Weights of a small image inpainting model: arch edsr, depths [18].
Rows from block 11, named by matrix and row number. Rows with one number belong to one channel. Each number is 128 + 32 x the weight over its row's rms, rounded and kept within 0 to 255. All counts start at 0. Numbers have three digits each. After the name is the row's rms in percent of the matrix's.
# convs0: first 3x3 conv (model.blocks.11.convs.0.weight, 96x96x3x3), inputs 60-71, a 3x3 kernel for each
# convs1: second 3x3 conv (model.blocks.11.convs.1.weight, 96x96x3x3, transposed), outputs 60-71, a 3x3 kernel for each
convs0.20 098:140143142156096144169134173118151124119175139172145195098100109138140117112165192141181118153160170125152133178123103144125117126165112141142117142134138054086103100115152139136125139142128126164157127134178140146154158140142145138140164155137105098084079128090146141180112116068127127064180093093243149135250177095186117103
convs0.21 097:091109142124114170166197168146089068138115070170169099076143184122146222121118151201144102161114103147110089123170128206175174207128166149154225148128155134094100177184166157118108106139127041109125113132110119143142125094125138130105134148111108147069118105083123117067159127121186154149146115128122093092091143096055110092
convs0.22 107:155120104152177116173164076089138133103095132068121129133147138142126146096125104133154142135133093179130114111151138154173156146149143152167179125181193119128169141164114153187120178161190128061096133080088118119117104100126053093082061129144137128134098111174061070085184135103185090144117093104091105136157165205076119097
convs0.23 096:195152189149093104164144138133104133106118130142131139088131109180152132141126094071107093162182116097116122170121132131134129134166187111113153116145146131094121127143109110102112086137125113124117097103120088050103125175140094141105141131136133105077143123123173155156149120110069132144127122125109112100071063100080098071
convs0.24 103:151109173246119107207157147125101117103121129124118087162165138101154143151137106124154143107163173171172141143135151112140137146151118097102145108112159119145141147133124150195131129216153120082114118080107128137106133149134119141190079110178099169157089121138107127149089077104103125113109118105084042141114072150111084171
convs0.25 099:148139109156135129180169125130123095118133120157124144182163151146167179182156148109120149090096110124120086133093140124120105132046083121107118074092083075115102103160152127070138133125178176139155134156123107098113166124140148116134150125145093122128131162104124162079142192175138130142132178105107071089062109079143146157
convs0.26 098:117161132143205168202184149096086109124146114156217143141137125181156164128151179077151130154161145171142112121091118046123095142129075135140163134154189142154162137089090151146149164164162187156132162133114175099135101174127145131159113093113124147160120155139155159195112103179100151131155114118111079116072119129101136122
convs0.27 103:126107090058054155092126179163120133139157133156090115127103073088082123128071146111147162116073137094112115130085133109109070150104152151154217078214212147132120124161159130163159119104127129085099153147182145150191154172120163150102167144090171152162170122180109098096105130120134147101122199152135131120114116136115079093
convs0.28 103:090094155133101127141124145116150116177093141157146106114114142183166151173141119101117168136134133117139168163143171165107106122080124098067118137127140123133142114040099095034086105067099137153154122123151102113135164162129164148116112109072143092110215160146172132129155147170066117110167110139088096121078148130078120122
convs0.29 100:136154067107120100115114099156119200119108133158114126106133101129137094123112088106137108116144108116171117131162172154161100077118096141114154117068156125068104139114154125056122145133113134081100083116105149146168130197176107168147106125090120112090139178155120128111121122196128135105145106183126106089150173111105128095
convs0.30 102:184193133177164134174158144145139131176142163164143122133081090090119087118103089101113140086102120124129123064104147090130123098129165137143088121116100129135114139096110166092112080093070077113093074117145128137114148128088149119098158127170046088210063095209058113189115129114172161165146088128087149144137144147109158096
convs0.31 100:113166132165150101086133097148128149165137171151155150129168132149178179111149183128158107094090074111083130121119129097132067141126133159156146178167162160151157103084085083093084095109095163183160160139166156107128134095128108184069176167128092167143103235163109130135144154167151095129086121102195171189122114151109131097
convs0.32 105:172139177205168184183152215083135111102145123173156156105130134105157159093131105150103135161146125107128114099165159124139099132124115137148158091101119139140182107118118155157130111159143135130170122103141099117107201160107174118092143129108081075122075040151128111134158178111159163138130179133094105089092073090100091110
convs0.33 095:138158098113143088135134118158134112140141109131140130117097093104103150094112122113126121130072141128147098174153124149142108092144113076131178107136175140143180091122133093120125116131111133155129065128111073083079131153097185200184165138120174159140181162137130124115108130111125074145099125150071089134096086126094108112
convs0.34 097:133111125158109132115081128153158124129140105120107107142140098115141137113112065169125143142101125116116139178131121134151183106108117124155140132109150112127134135161157109104131134126127178142177116191171107162174160203154147139143104073086106141105087094073135117066122084086081059049111109147086107107085085044104067102
convs0.35 101:144159122156139105114117135154166123100110066168144112160113161131122137112119152106141153162132127119114086102099149116108111136128114132153129176208141151186161122151142116176208119132119157123147106099100091114133097184161133127092076092102170049118141089114115113147097132146127164146096047089139083101196163144140068081
convs0.36 096:079077148143170163084101169180134108185163152141110144136160187170165168130152193137074096105096081124144121151104074112112152152127135142142112138169105099070070140136116149133083153178095144148160143168162070110138143175128136155131146121117146138107103098077119177122091091097150193107122146149109070152123090146114108156
convs0.37 093:142190155155189103156166081159094125150087141201122145110163083139167093140184118162111126120139120166139118087136109127142123101117120109153163111167150104154167144129166132125128166151121139135098138097137148098136145126128165141129154097102116161168079108077048160051138146170127138149138149108148168136119105075166152139
convs0.38 098:125104047115114069162131110168094143173114094159151123126161147122189199140102152136134122106142095111138111117168168136099147121128154088092087117139130127117139138088147143110123161109097081081110104176181164182181073072100177118168083133134141108207164138139148161158103071130160088100124091104137136129160101128114100155
convs0.39 100:162094143102063127116097060184116146095115104145121108106146110041062066085126170157147099102158126146133120121085121151107124171083103135169105114178096103158122154151128117154115102152113084060097160094125107059104149152171060086147106078103068076088118125112120160146150092146122121120141093082118177131184108144189160188
convs0.40 101:124140121143144139137125119087080080089133135162138138089153146129137213138113131150141175173155134141124127134133122125125105127128124173179143137176115104172093133125143114115155093105105156158135173172117192174137115090072138107090118145102104081094120138134158180097160196155111157106073122107155127103150133122108067064
convs0.41 101:092024132177083116189128074136151116064143158099119111094135125130116111169146158090088121135147126143080118139139146095117164120088146129120150157155147176213163081102120152182134120133132141143109135128140172159158133122096170170139081141152154155132113059100099126147130136158110140156110102109123078159158151189145139215
convs0.42 104:112155122141169147093131120066123100127088150134113128141098101141145092168143115166169153174128120146138116160137151097145094159137158168152146100132159046108122158163095118165101110107116087157121153124150161138167097164119128188173121135127087161110130206131133140150113128121111094118149112124055134114104195148112131150
convs0.43 111:155123061124122096097050050120154117155139136103101134118096084115122133106116145144104140106107093126121129102125141073135142059096134159191180141179174099118130113075140139137130174126119147152115142165103106113129089122119113119098139112120193195135141098106146114137122123165060094137138106083169155122093096098102092053
convs0.44 100:144144120085149121100146121143095175159123132216128114120185155078192163116151172126121138154091147139172130107126100152149110110115061040186126081129110063178105088135157119142218093129153157131145145107088108147112141139119181105163124181089168106131153126151112138069130168079145147057176124078152107147135150196173098114
convs0.45 106:139107128133140161089114193098092099081080101154112107096140190091109138082150162120088126103060110124094114173181163143162154128155162125124112113130119126158118139117101128124090152097114113075135060117155067127192107122107137133111117136148168085009124095000135127027125140131087112120077103142128116150106115186114106117
convs0.46 101:178149103148152126116114074141165162116173152130135150135117123107046097104051085097149144175185164107135134081105114086160107107120143169092139150110119146099148124158137097149156096114179132124124125110123145141117172102084104104107168122116143169195125127132118147177094083086078075115145131178114105133107098129121112160
convs0.47 088:087135183064113196069097128217201163220212208210208216130152157154139141147141159165138170126114147137127194121151102135148147114132093108182159135126171123138149122102104148118140162139107095090135153136136152102115186111134093118109118132150126105096114099099150123127139150131169169091158187168135132101116165114166160159
convs0.48 098:062124131155111190137127149149142147142141152115174175185155099091118121143138125179143161146179148133158146051111142095153127108153150179124173131166163152174145153119115155089147151110146231152142143216172172163148120149169088108172099093153095107123086029061142141170156137093149134152131146134096129068138093105132180177
convs0.49 102:078105091126153139137138123167149110163160123178115111086144124073151101094145152116091147158114111144122101127166181119126143119102078069112149151140144126130083144091150149157144147128119197161058139117101187139104142164140154207130217163135094163107099133104096119095169149127158118140117148104141072125147082093107119106
convs0.50 098:151152159132105147110127130192130134182176129188168131169153122157120139131159161145106124156149132130151122137168171121144138131130162134178178130188096096125118134142159118100154143138181066135151090108152076066122132140135186140160194162158160136128189133188110153159101149112089174155086143138167113160115152164183177193
convs0.51 108:144127133160136124127091044121110176135123178138115187136120128136086081112129105155173150154125113127105139159136096159124123142137150140159119136178181121134121133160153082108099121101114159102170144156144115150109158093144115115165168173173188125147180134103149179100192090121156115120178122166145199128131130096154135111
convs0.52 103:106118133101096101087059082150108099138151119139119110118083115125162161143164176092101128075086166074104129121150135090152145130156089105119125123138124155136159143108156174116169115099107110132120117150103125169143143149190113144147160143149153120000155116075163120110162152182136107126089105129158124125124147175135084138
convs0.53 091:194129051186112100167158101132119098182102135133088098130210105153201153098130108084120123166105126134136086128121099119137128088169133140176181157123182199144108152156110099133115124165142082082115095118093083123083130192149145145151103169131107164119076121088124095161088121138139121121164136179142119184179125158187120121
convs0.54 100:162127157144101135105120128123128116066099150120160144128129166134085114139152145151142128145175138133120134147115106134122127132131170109149133068107078069122092114167127115146094121130169090057132112110147143092175099139078119163126120141113153161182137042117138118127114117108125174137153155130149172168138174142149156127
convs0.55 100:074078108074077092106133173143124124165201190138142164197112117186118147132100131149138140061072103105114090118152100130175159198161155127100133098088095072108067146164160179147125126154145139128133120096109116151101105105124109114115129150167099088104111112131080088102162183175135145092077112125110060077174080112166070124
convs0.56 103:100095155111091177066135136167153144148117153099094113201175175156100150184193163151167131170177136158169133159122104130083119144139160105128150123090098120123121162166149108119084186129136097099143104129167115127180080084087129168186080183138153116124167131021167176133128115103175173184155137132211177141120099102141090129
convs0.57 095:117104168107119105170122070134188190160206163129154131141124071130116092158109102169194151176180203151132166133120191102131158137109159107145086143164104107122135177136079149110103147115132086121116138165097082138115142127083230189122194139155149160020143115102145142152160155169145133181120144149164186134134170109154160116
convs0.58 110:105106082093106124154177144120120123120124128086121198101155098112120063110115086158146149101133125151091104125174162133121126126118132120127137134129143129130120133164133132120124132135103118139105130139129147130159119134161084118105131126125167211076142137042073065021123145119116202172136146203135161149100132118100079115
convs0.59 096:180114089112080068135080097115120144078109074127174115200090138172093136199121161148100148159116094115079138099122089061143091062128066125164196115101136089166113078092087092074142109072146080106093136135126163115169099132145070114112120139083099116140112150145083142170066091124092072105112103143168193152163130187160176147
convs0.60 098:126062132111101150110103120172111139192143157154141116155137146127167146114071090123084140167164131180155148127161158123113130154141088081106098111149110142134134137155150091138131115114143121093115166140089145131163130142141169167118112130150117047016181102071193177102096095127104110138082108091119156106193175156126145125
convs0.61 094:054092125105172122094091091083137107096177112135134111112156137100146154060109142101150142109114089120119111160109120161156124147116102153111164135103119147094142088122094138125115101048081076077100119071106145103154088168156092198147067109112158093108127037107133083119179146126134171135109162123082089193120134175058051097
convs0.62 103:166151155124145132113160135111104139101098094128152138156157059213164127113132059153120139143088141144127122130150136110095099077136126169166128132173174130110128112069120134094167132106110122087145114159130099171171104122100163076121100099138078124196094170162117164148112127120115148170141115141106115135129148148170137159
convs0.63 093:120059064115102061119098074161161150144141157134165139121132125128113157160149121131111126085145139098126139072124142082107109121122128135146146116147133122124193120124126160143168149145125160156145153151160111143151190146127135139097142155115085083079110087122140129106105081104119083129102147117102128079134171158114190179
convs0.64 089:118153127142117113125155130109106155129097106175113171140113080201124120140137099126147121094144118125110117172123116088081066163118107181122086123164133130145165131131140108108105141113093119083095158118088166107081103026126114131151158104176103090082161120151123153142146148146110130164106092135112123109087120117085096118
convs0.65 099:180159096111113116089133124130132154111139153167165208103084073143123104132128100142139145141137106143161144160184141116157118115103123114117116096122120134153114112094069075082058168114096131127108141113098125106066093169129176132081158144108122194161086058157162169175129125149082156191130134163194148164147133139158163131
convs0.66 113:126141170125101150072085091125117096098127048129105132125102119160139117106104128127105128165129134144161135063065057099112062088120149124126108138107130095088133125128118112125102128132142174150118191199097200186098089084113057079120124128130108155155120184225123153195113082080165119101183168129103116124084085126090105132
convs0.67 101:174155226097155164091199156133191129139152160083089104126145096105112059144119065167152136137161139166123132063107104078126156082130066166226238124172192124145199132131133206195132153142124112149126144118122149172126120180153090125118079138163154106157156098149108131210116117123130137140100074134175122152166112144131089110
convs0.68 096:118110120150108112127125143146168139115139115124177133113141144112102138095112174154156172205168169127165151186181095126101072138136110138108123112070118093126164082118073101101138128139130100133120135194149115163153144078105112146116106100133158125092098036055133111148077104107159100149150126092146128115143135123066133107
convs0.69 101:139113116156122117161135184106142142119129158118119116128169132089122125072121127149183131107137151102082118104096111103137108090047090158150096144176168172134107133066132165126108130082121197151122157128111141110077195219155126100057188128132115170130153198134147109121160128132092100105098110121099134095130173107060110082
convs0.70 095:156129060171186099149127179158144131168129167136101138090104094097137105125135099123102118118135134143199126050085063111086110095120089117134127181130168132161146117095110157153168171132143119097074150076101111111077133161105139135133086155132082105117120182167117143180146129153125124178131089117141103098158145152144139145
convs0.71 106:061136105103181131096135127145102129114130142157122169182172129163152100205146127083173131116134124085112102125124089134166140100146118086122152098097143099130152118101113086108157102088150136108176126156151135124115162149129162109147140194125189152207094116153097135148156153144109115141136126086179179154092154146134172158
convs0.72 096:106148103147133144129117150125129105133163132138106128156167162098088100117136133181121147145149093150124105058146124139117153080092072110117139145109152146144135089131133120134136093115104141185187097184178156128101032092098168115177111102133160136154114135113081064068144161090193123102118098124106077079148171179084058100
convs0.73 105:052137133106116152148137138105121109133100121105102112212191141125177097181226101122133096140140093111116100124127128107150092071062102071088111144132094109129096162116151183124135132092129137103098147084111120119117094084084117096135073057127180149141178151092085148123123147112148132090173148108155135144190207188145146131
convs0.74 104:111141162150157151110126090110141148121143165108133148074114122117133114098142126114118145136087117101124138141169124109131119141137143130109110141106099103109108129138089198155130115093113156138147183154134114161128178141116105134152108106109136105176177134198168109107098114136078101124141127149156166137128116130122122105
convs0.75 102:165172159148115205101105133102098134104115109079117178106084115147174117151105089112095099149085106160142153119078056110062004093068101132108112143161137136115136134120124122113087133135135059123104122155121066127125117149130156241178116124140143195177109102109124140152110159141108195132098187148109057079037064112096127156
convs0.76 103:116142114128132106156156193031081122068104118074061128157069129101065076144130142157175123093132099122153124165079144161132177121117176141136118156141107118133110145133106158138109160148137120118145055088129070091129097119130155133191080108142082132155088092104125125126135155139122129130116130123147134109135076083107078005
convs0.77 089:136106143127141155106146059105107138131111131127119091135094119087123090139104104104131136109115100114115108103123119102103155136096102073121111071085120079107088156126122095114099140125117138179114202118155162111127101101109132138115103147143107120163110112142117148183189133149182118180144162104119101125146121110113158141
convs0.78 101:052050122126072159090050134144135089142161104140137068079105116101115083099105063168125154165158145133152153111140160057112124132095129137158082113193176103150106145173113087105075161154124082077096112115115103121127106151142079066092105099107150146141089088125103077134133140183093071137156139147127132112102084154098049115
convs0.79 101:127137123172115194104064138140164146155214148076127137092100136098129115123122132108151093112122122075156140150169102129142178126145112100139140128103157126153186139143106159129147124120121126108113105120119108111077113155101144177202082104113086147151083145155093126104140138148117149135140105133108156204125212255066166192
convs0.80 094:147129117200194121167189115178116157199103117141062072166138123154132176134139119105077128136111177163118121102167117097137128127162161104155143142180165128173187071110135119098138107138135161158168086068095141117155108156158093141136132096153117147132111153110094116150130133110125138087150124126135138062143100115123133106
convs1.20 089:142110122124083097090074085099109068106124101117160112094118172139149118141174206116082119138085136109108134172121103127087098110125093139126164101090106124115087134091132130144106118137121117160126092090156105165160109151157117095116088114122141089129153104122104087163120144101164200123179153115166096072136040038118105102
convs1.21 089:104073107099121092144089086103117130146115102151127125185142187118091170139091119141171130115097105152137102207063074106144071130110132100083065084100126127162128074114095156150126122130080167124132138148118126136176152139113179216102139132092105176120135131103151110083143101111106102142087059078127160160131143150132134157
convs1.22 105:204089087190104090158117083194145125178197190154159114094122176131132139103107124156132061143136066111138130108125072104105073095117140094127137080060131086072089090050061104083092140082090175138142161153079147118120117122151173162193139161168164214146130140142146158149151168132151147135166147150150127166076150108125140145
convs1.23 108:124107098148101119080092037143101157131100118134086114171153154116113116141117148159157130151087105190170158109089077162124116147108085111154125101105144110166158087122166141149134144067113147179138110132139111118143132118101141131130087077078132127146142106110124114118105103153106112161171117077171231205175172150134162165
convs1.24 090:091140082142170084134137117107115116162147119146146145110093145102078133157093079126123113106126091052144124127085142146092187159136135130153181128192203072115119101091140124085106123123107143128180128127163171145133108153150072085046108157135162128149150166147110111163092127125114152109148160139129177141089139134170191170
convs1.25 098:158119128085091076129116131123118122112096118144135106130097103113116089128120093166151167101181156070128171138152107165146132142162126099129179181163172155159192085121147075193093078090138106119126101123085120104054108129101136126087134120091178133098139097113128084107156087115146072144073065114119145150150167176180193145
convs1.26 090:100057104082114162099143165089100143119140092137138104125128126072121124118071112111165110107138103104040141087069131145119166121112184121106148137154118095145160084141156069129144138152117150149146116129095063047051143123128139143109180147166101136097099118147094145156147095091151082122115114077158100149139115114144101079
convs1.27 096:097120122103198166113128142147119091164160092115166093160179146135155156150164135141127184163172156097122152087172112132184165119162130184132126069084163092137116176172166105135127083105136141163097089161107153151123142115072122107065135096108102127152130101131095079090068025101150104094154129145115157117129150173122113152
convs1.28 121:089128153075127144113161145120118140129173166141162125140102091122092138073079121101114129087078157156129162105175208057119152061161125083119101116154158174185180164152146180100129210171152118161122076161180080157139161156156128105129105086066146138121122169102099109078183156160092130133139126182151135145167133127121162171
convs1.29 106:186151167134130145159098135143127137137121164110126126116132136117118120134124112149134173186148163134111129154127147132073120091074100133195137115175162129129128135163129123168176127137114117147148144168167148181136136127110090084163109085120144126130125116134172148119134161118143096100103149139145105144113108098150165134
convs1.30 095:116071108144108129135129104056116128085112152135123094110116144100127127095121141151089180133144135089160121165134147128113148162150185146146048185138126161124095167183167121160149152189177084054115011026097015027114128134116146083125169104111085118146139165151146171167143116124058070067142086149128122132103122088099122113
convs1.31 109:165113140205137095165125119115153123103109148110121175160149131147094140156175150163151224173103162141138133108124124108117137062111140077110094110109122161121144101143154074161174117125167158135168132202179090129115087140096139157102082032121108103183107096165096130188128173151120167154127091068152169119176170157143139143
convs1.32 111:156180151099125120101185115123166100145143076130191102144149130158140126146155153162121175143081105130111150120157104106140174097092156089163160148191174133117172067105128122087132135158176137166156133139128134134130143077136133094136119112097126207150142193234115186178090075095069105110087113125178145132175173183188181173
convs1.33 093:074081096135115132093101081071088107147095115112091115117104137088091093131139132147153140135180155131154098120059193099109138093142123111133121144179132122120111187137110171190099195137173121142135112110112123106125163102108085055084137129104114133097134106096118064087113155090098163113074080096146155139110157091128081153
convs1.34 097:150145133113143121116174114131137149121089161107126123158118164096108134130146165102144120168182098130147117111118105078054094102099093156129165121109158091103108083117118131146162084132135103076138096042126086107119189139167107065100078066103131090125161132139172101141107172139177183168179171116171154175180144148162134166
convs1.35 101:153162166152152132123089068155097142138093102136083124088086125131114144102124077174113134126125116107110149200146140152145160130194162073066084152061079133090075091104146068061153144122185111099129154125097124094118144159158146123156110083118112118147164178141107140127188215179103120114157153144123133107103106094143148136
convs1.36 112:131171164079124148136158142120128101117152117105144137111094097049099117065120098120109114230195137197190139125143124140149131187151126200181157163131101166103100147064142216146143168123118145153128152135131131149098139105104152085086147095111120103143106137154129118155107110149144079100123134136099142140113173142110160119
convs1.37 090:162139144152127155160091070067088160101122155129167152118110099111106153157166144125184156114098132110085092123136147117101097098113114142144111173134095142150049167145092134160157147175120110144128093134111061144123111107130073096129137150164111138141136146153135161173172132115124110105147105111150108075136086088124109107
convs1.38 118:108097117157133187167172182110139137107157166119131211113120107138158129136127099158151126104137114174113105095181164117120119139137125142127081186164131159204159099111103096129120100107118133093118156065129107071099091096081143145137115091128141156189141150199142145186138119114177135174155122078092155140182178158165134129
convs1.39 100:178155167136188173087148127125142156165164108163104138148185141175166193152148104187154131145129174185114103115120131147182108128177131113129163184125170162120166161143175158102197141087097164193162112125102190193187157157134128149177121096118119160153174144117161172174170139104109117128137157108095090097086098096132123122
convs1.40 100:144117116152120112146140139133146099160167113111129123116130121112069111154147146113123110147077098059085092126121136136105126111135138147105174125074127102083139116104183110107160174101172093088092140108060145138114142115121131082113129161160105065128074108137086125119154128166131088147100080113163182154132191137181166167
convs1.41 092:086142146096137156100209162112088075096087091120155122110099075126119116159116138110204098136138144142121168100142113081146072123152123135065081130130132088095079094103175151122151149138166170131089167132099199140128153119148124102125165200122150146138133170155146141112100150137136107136168133142070146095095087075155164103
convs1.42 093:134143120066097143123105143098073149083114138166165180140138055112101051125146105139130145133078080127072047095098141096102180143156112064084140122093103141130073152144108141138142155116090155146175107121125103103115165145183110063145155118154115071110146108130166127148178161163152149141147115176106067093098068131136104131
convs1.43 106:159153100125112082124089076122161139118150158144136162111126144085123095131161139119153107135163106105147118114148156077108176082093137153139153072081100072097109133101115136131130083187155144146138131099104113098130144115131153098121140121167091116129089179136109101077114115120115155158103144137167166174177222135159146116
convs1.44 105:144149108166132129123175095109103202107199178126087101109121102114113092150126117114145185125108186106106168128131099125169097112142146135105113149177106110162102157147149111116116119121193085171063075118135120093140107105174125046221088092220112101091123157124115132115117133089103139097107130104145188112113126064152109103
convs1.45 092:144159136120151115145117133112108188143120173162150146139187129128142085157206111189156177133160118098211114084060155116088106157082128083107099156193161136193164111135181105120155113102119122155178154138146120163155109119159159145180168164179161135083187126115179131100102140158153189172131161131111143093096102138122093143
convs1.46 101:154121132098064096128045074107145135133136152144182168168182129111181131132156130156110103109124099140115186112132171120116180168212187106157118136127095125125031076130160105099174078051131117145139158165161144179145123138127147163165166205115073069124100103107153098092123108140135156142125141185132128133116120160127124149
convs1.47 095:158124134125097104141130113137162177108159190158181173138114129114097120082104103142213199156247230102195238133131126102129115098095138120120128097099099121097099101070105110115102108097140122140122103130115070104148154132152145162166126182138153148155120128146147160113113120099150102098099097136104104076096034054106030081
convs1.48 104:130105103123172105139164117097097123133108089062087109156122111141127123155127134124076133096116101088096090097141103096122130140099141118147138088085075066092126136143144123086077097107110202128061170087085180154123066136148115145102129113105107147134056118160083113145076125107157143161153150121134150173126151155151126189
convs1.49 093:143110084132166155140180131124132150130147130132113106117066143116093129140068160161130089116201202067169157137112095110096092122149152085142103148102074177114105123096153135083120149174104114142208076121144113087119137066131191122110115098095136119145147109095115142116142133119106128124090142121128153170166152122129148139
convs1.50 089:123122117114132078177118069058080133058128121113156111119081097124135116043062112152142141146126099121134145123163157120175122130111109149116183196089109189146093084107102101119090097168113126165184157166184130128152175134144078075055109184097133128149143110124151123162096129119094063119083050072107080082134101124123147097
convs1.51 093:094140165109103135123096097083036128123124141090076085115111081121078128095138090138093100138147109114133087109096138166139141153124123130129124202149111159141095192183172170151153107095132146165163089126114139165091085151143102134116089179138113127139157167108133142066091086088136119137141179140118166117124111115135139117
convs1.52 117:143109132116144108116144103112089183126100162095111120133137139117116138152112099095140047132237116090199109095100092122153147156107130098155109130112110123146115161131141137104123078096094100158093104081139109082136141098159133100180112129121114150110138184119149170087197159227107104163120148139130154176119140153106124124
convs1.53 095:090140157123163205158198181094056126111074154120137131099063103075075113039032082157150156114155167164092139102094158110116076138098108140156126181206133168194124064103094092141135128147116141123056114066093101106126134113140097131104108107117110107120142142165140141144119130102093115081162179097119145085122135049103093089
convs1.54 096:134186203101140127112111153155161102107132124111091089187119093131086137154114154133099094118082113126084079099095134118092144140105170113105119141122156132120123123085138151162142099065089132159158128125170175204183164137154153105089150112109132126156129090142134061122142128149103090120138146112105114143104093112126072134
convs1.55 104:074112157151154202134161174158188162126152142105122129152131088054112087124125080173167188170205196129150156152157137104124101102082130201215232174154171108116121120108119106120112064089103148158155140169144151195166104147151158161148128156150130129135161148154133145124101111143133092104068093077115212071135180105152194156
convs1.56 103:109125144111119189113155179146117125192104182129096143107086078088092136150139136157133128136072115109119140120099150153119121133111151157136128175144103118137156095119103120179147078165086096127146143153146149168180093087120101109115143135136155117091175104092122113132156150124054078080125139149137129104129156148133116061
convs1.57 089:114128183131112158238146142138200145040161134113153155123073129125113094151104100136104095091146102072157105146105117095092131129119155094133167117099149118148195104125173097133162087154186089127124092124119085093102114083098150101116145163111153148069185117080175134132147202170080126169060132147161127109088015084120130089
convs1.58 099:082084055114150149138163143169117137137151135129136140166112120156133130135102144153206126128134188125105110137151132138131122103116165171173159175164108178167143155143151138121142106070132069092091065115073104122144134140107096116164079101123162143144139174129113083094113165140114035115146135100127166143155187192112149154
convs1.59 109:134122102153197157148126094160149148153193143152150144105128062122136102125152106122140114166131076122117114195133164162107155154112127175128161104157142068088121134163142128184168138143166129141116141079152168159165145091151135145186082152141105132153148142183119122188102142087155179118149200162129096130077157125123107153
convs1.60 084:124141080116145112207178126093128155159168162146143138146162197128109159139126138159168153114159132114130169118177222127169207150115137147132052107092045170105121096054071142158163154133129176108133179118104132111116116114156135150142105158129110086092134122120135107084149122135182130130119149175113103156127045128066090127
convs1.61 104:110156146139106128149182193099104144118124141144110105145127174085095126094119112159160179168154144162125163169147131182111101157143143124146103147183118111132102141150138103135103124129138140134115147168121160173181128078195084000165076062169154131161165159138143133147136128169134108122164110093175221180142148167127158172
convs1.62 115:140096097125098127164132063103076055107117067101119074183159079155112081133100045156139196138081119178144155124074139089106192103078169142123164139123110149116153125117114127081082156108117163158122149117136136090127158123122132123141099070066039075177068125225083127197160197158104171117091143106158216141177216158172169183
convs1.63 092:182131104129124153122149125124096121086082098109092119109121145114123147106135125151143158144180113133158140140105140043052140095112113105105094161146142154147124168132150133094105155174099115125120095105153180135126092069139130081098142116128108115096119103116113127170131115136124126130100122105094091144110042126165123113
convs1.64 118:141102106149128142115087110129170180138188202137181202124151056158154072095155046144134128134149124149136137109103104131103119131093105140153139112152089114157137149063135109098134133130156166136136139099092116126102117152101129148118096124124095126119111147165113117110130169161095164157099133157146140138145157173101135174
convs1.65 100:186149181130140176104082103172173151109098054135115127122128130173166132131162108100091104156154104089096127135112146115126123100069104134137092133130150140144160160164095221204191196156138166188127188168123111117113146115115148101113165104205113071104092128106060050122079110122098118185129098122151118116088097115111117089
convs1.66 105:136166155136138140133142129154144099160154124155116109139166127123103105166113118106139154108143119140171171117178141125176127117146164166127145190173097200154144163092119137105120135126105147143145127087129142078131146129164132149202116142170118100128084124120127153171106074098110140142133145173137121155155137181162154146
convs1.67 105:096036126141099129129137110115091114135102142120124128172096065168161163127106128149111124131127136107119117145133150089129136112138193106156126081127122099110134139132135109044086183155146136085092105120124096142136126128184122114138112109088086114140133140120125171126141159150119103094134127111166113123134144095148126132
convs1.68 100:156160111119117070170154157117099153072072119102119118101125148121127151106147136065075116059101107085099077142153081117148093144085068120133176156157110162152120120071129128114135166134166111104110094079099131071148151160151098074147167144172162118141131119155131115113168141154151146118138149176094089113117100100149101100
convs1.69 086:103123127140122085149150151117187097155149138122143140170184162144133163126093081071071098193142090089160085120109133096129135109119177165091128129079134127075121084068139095111113114188143125129173140126121111086100102158117105072067170068107143168142118124104098063099117127138135089127137152110150172205136095162155153193
convs1.70 088:120119124086090079125184127112146124091086136137152114180116123189112106153126125128129108127153144133112140179123124164151122173098153155130104168117090137124078103132104123146142136105144121096112124112103197122144145182108127165146143116135132171139113092104099120150162192135082124108148106080140124112135136127141146125
convs1.71 111:049137160132090099165124120107137112133143116134145168096080099131132140136129131157113160113113096155118124142151143131138154102099136118113128145084108139116101177082104175148121121141120113106116108104139076097128110146133117125109106123145139179145115151114097135107154111116169155183165133141084091099110112122139070088
convs1.72 121:174103133178125108153134118085096136147107175137086123137123124135079112142075068086166147105179151086159126152108198125105197078114169106108101144130128186171137134089176123173136131097168125197163101104144105101123141114147181161148096076113139160212069108193078108159082103136100135153088118096113184162126127155157160180
convs1.73 097:111153110108125100125154133186176137113160144122147170190182159134128169150086128181171184196139129151138143126172108127109095146179142137132129102102082092150133181154127177106066168132127149203144154187090159173177173165141145158131157169153126125120112098104149130042150115128147110138096114114112121105088074019104161089
convs1.74 097:164137163141160137148091137102086166129166111096133095086093075134132136135130128145136107155170118110135097152137101165158100177120104090056069070081078150121105140135125099124076147185180123126166102138183139096136165120152169167104163141096116108075131150134128157140134147148142162180100056079123147156156124091124083086
convs1.75 094:095110117075134091120110106112104097143108050133118117114123139089094084186146154118154087151180102153170127176204152211203176184196179092115100116102102166155110124166152152115140143121148178161152174130143185124143120143122070060131111078105094128111147134141152123143117124151135100185133116148091111191127196153167159142
convs1.76 097:119096075174127112174105130112094116136125160139140149151170143140160182113128142124126127114083180101085049090101060096154078107145086082125107095118082112097110153114115153161092137102106062134150071133173065113144091115134079125135127122126148132124118097135096099142043107117124160077065045108225174163173163141199141111
convs1.77 108:095130167091138122126142098145155144155168186137147155180116150205159098180141100144118142163164157058095126090110182134125130150157176097134147132122106159180149124120119115139154108121102146106078148139043148089142125088160101111148091143199107144090139133137125134110132107145069102114092137113097115104114108102095102124
convs1.78 101:141182082135182117134176131119188127120102100089153106171176148162163131127123145113100120119107121086092107120150107130162196078107117165132114090037127186119087126115077223185173159110101158122153141154136136135147143173165147202145159170128156160206123135158136103122080110104099164103092122105144143151111170121156147101
convs1.79 099:109128117072097022134122086114102076131143105125130101139131110131139175118153132119058099099114146136143139161096118107101119141105059053073105079105127096085129097115151061053127138106110175127118142090172147163134144148129090100107152106107153115152086128114142116084111143124118116157100122128090079176078071140078072087
convs1.80 084:117130149164159130193168178101115158121118116130113130099139111092093117095113087133116132152086108149132081132110127148072105135084093134147143219178103160180162119132124117100167119103170124128145116154130101062094087105137112071138073059138152112111163146128163105104127134123154138142133108073165184127166090066125111121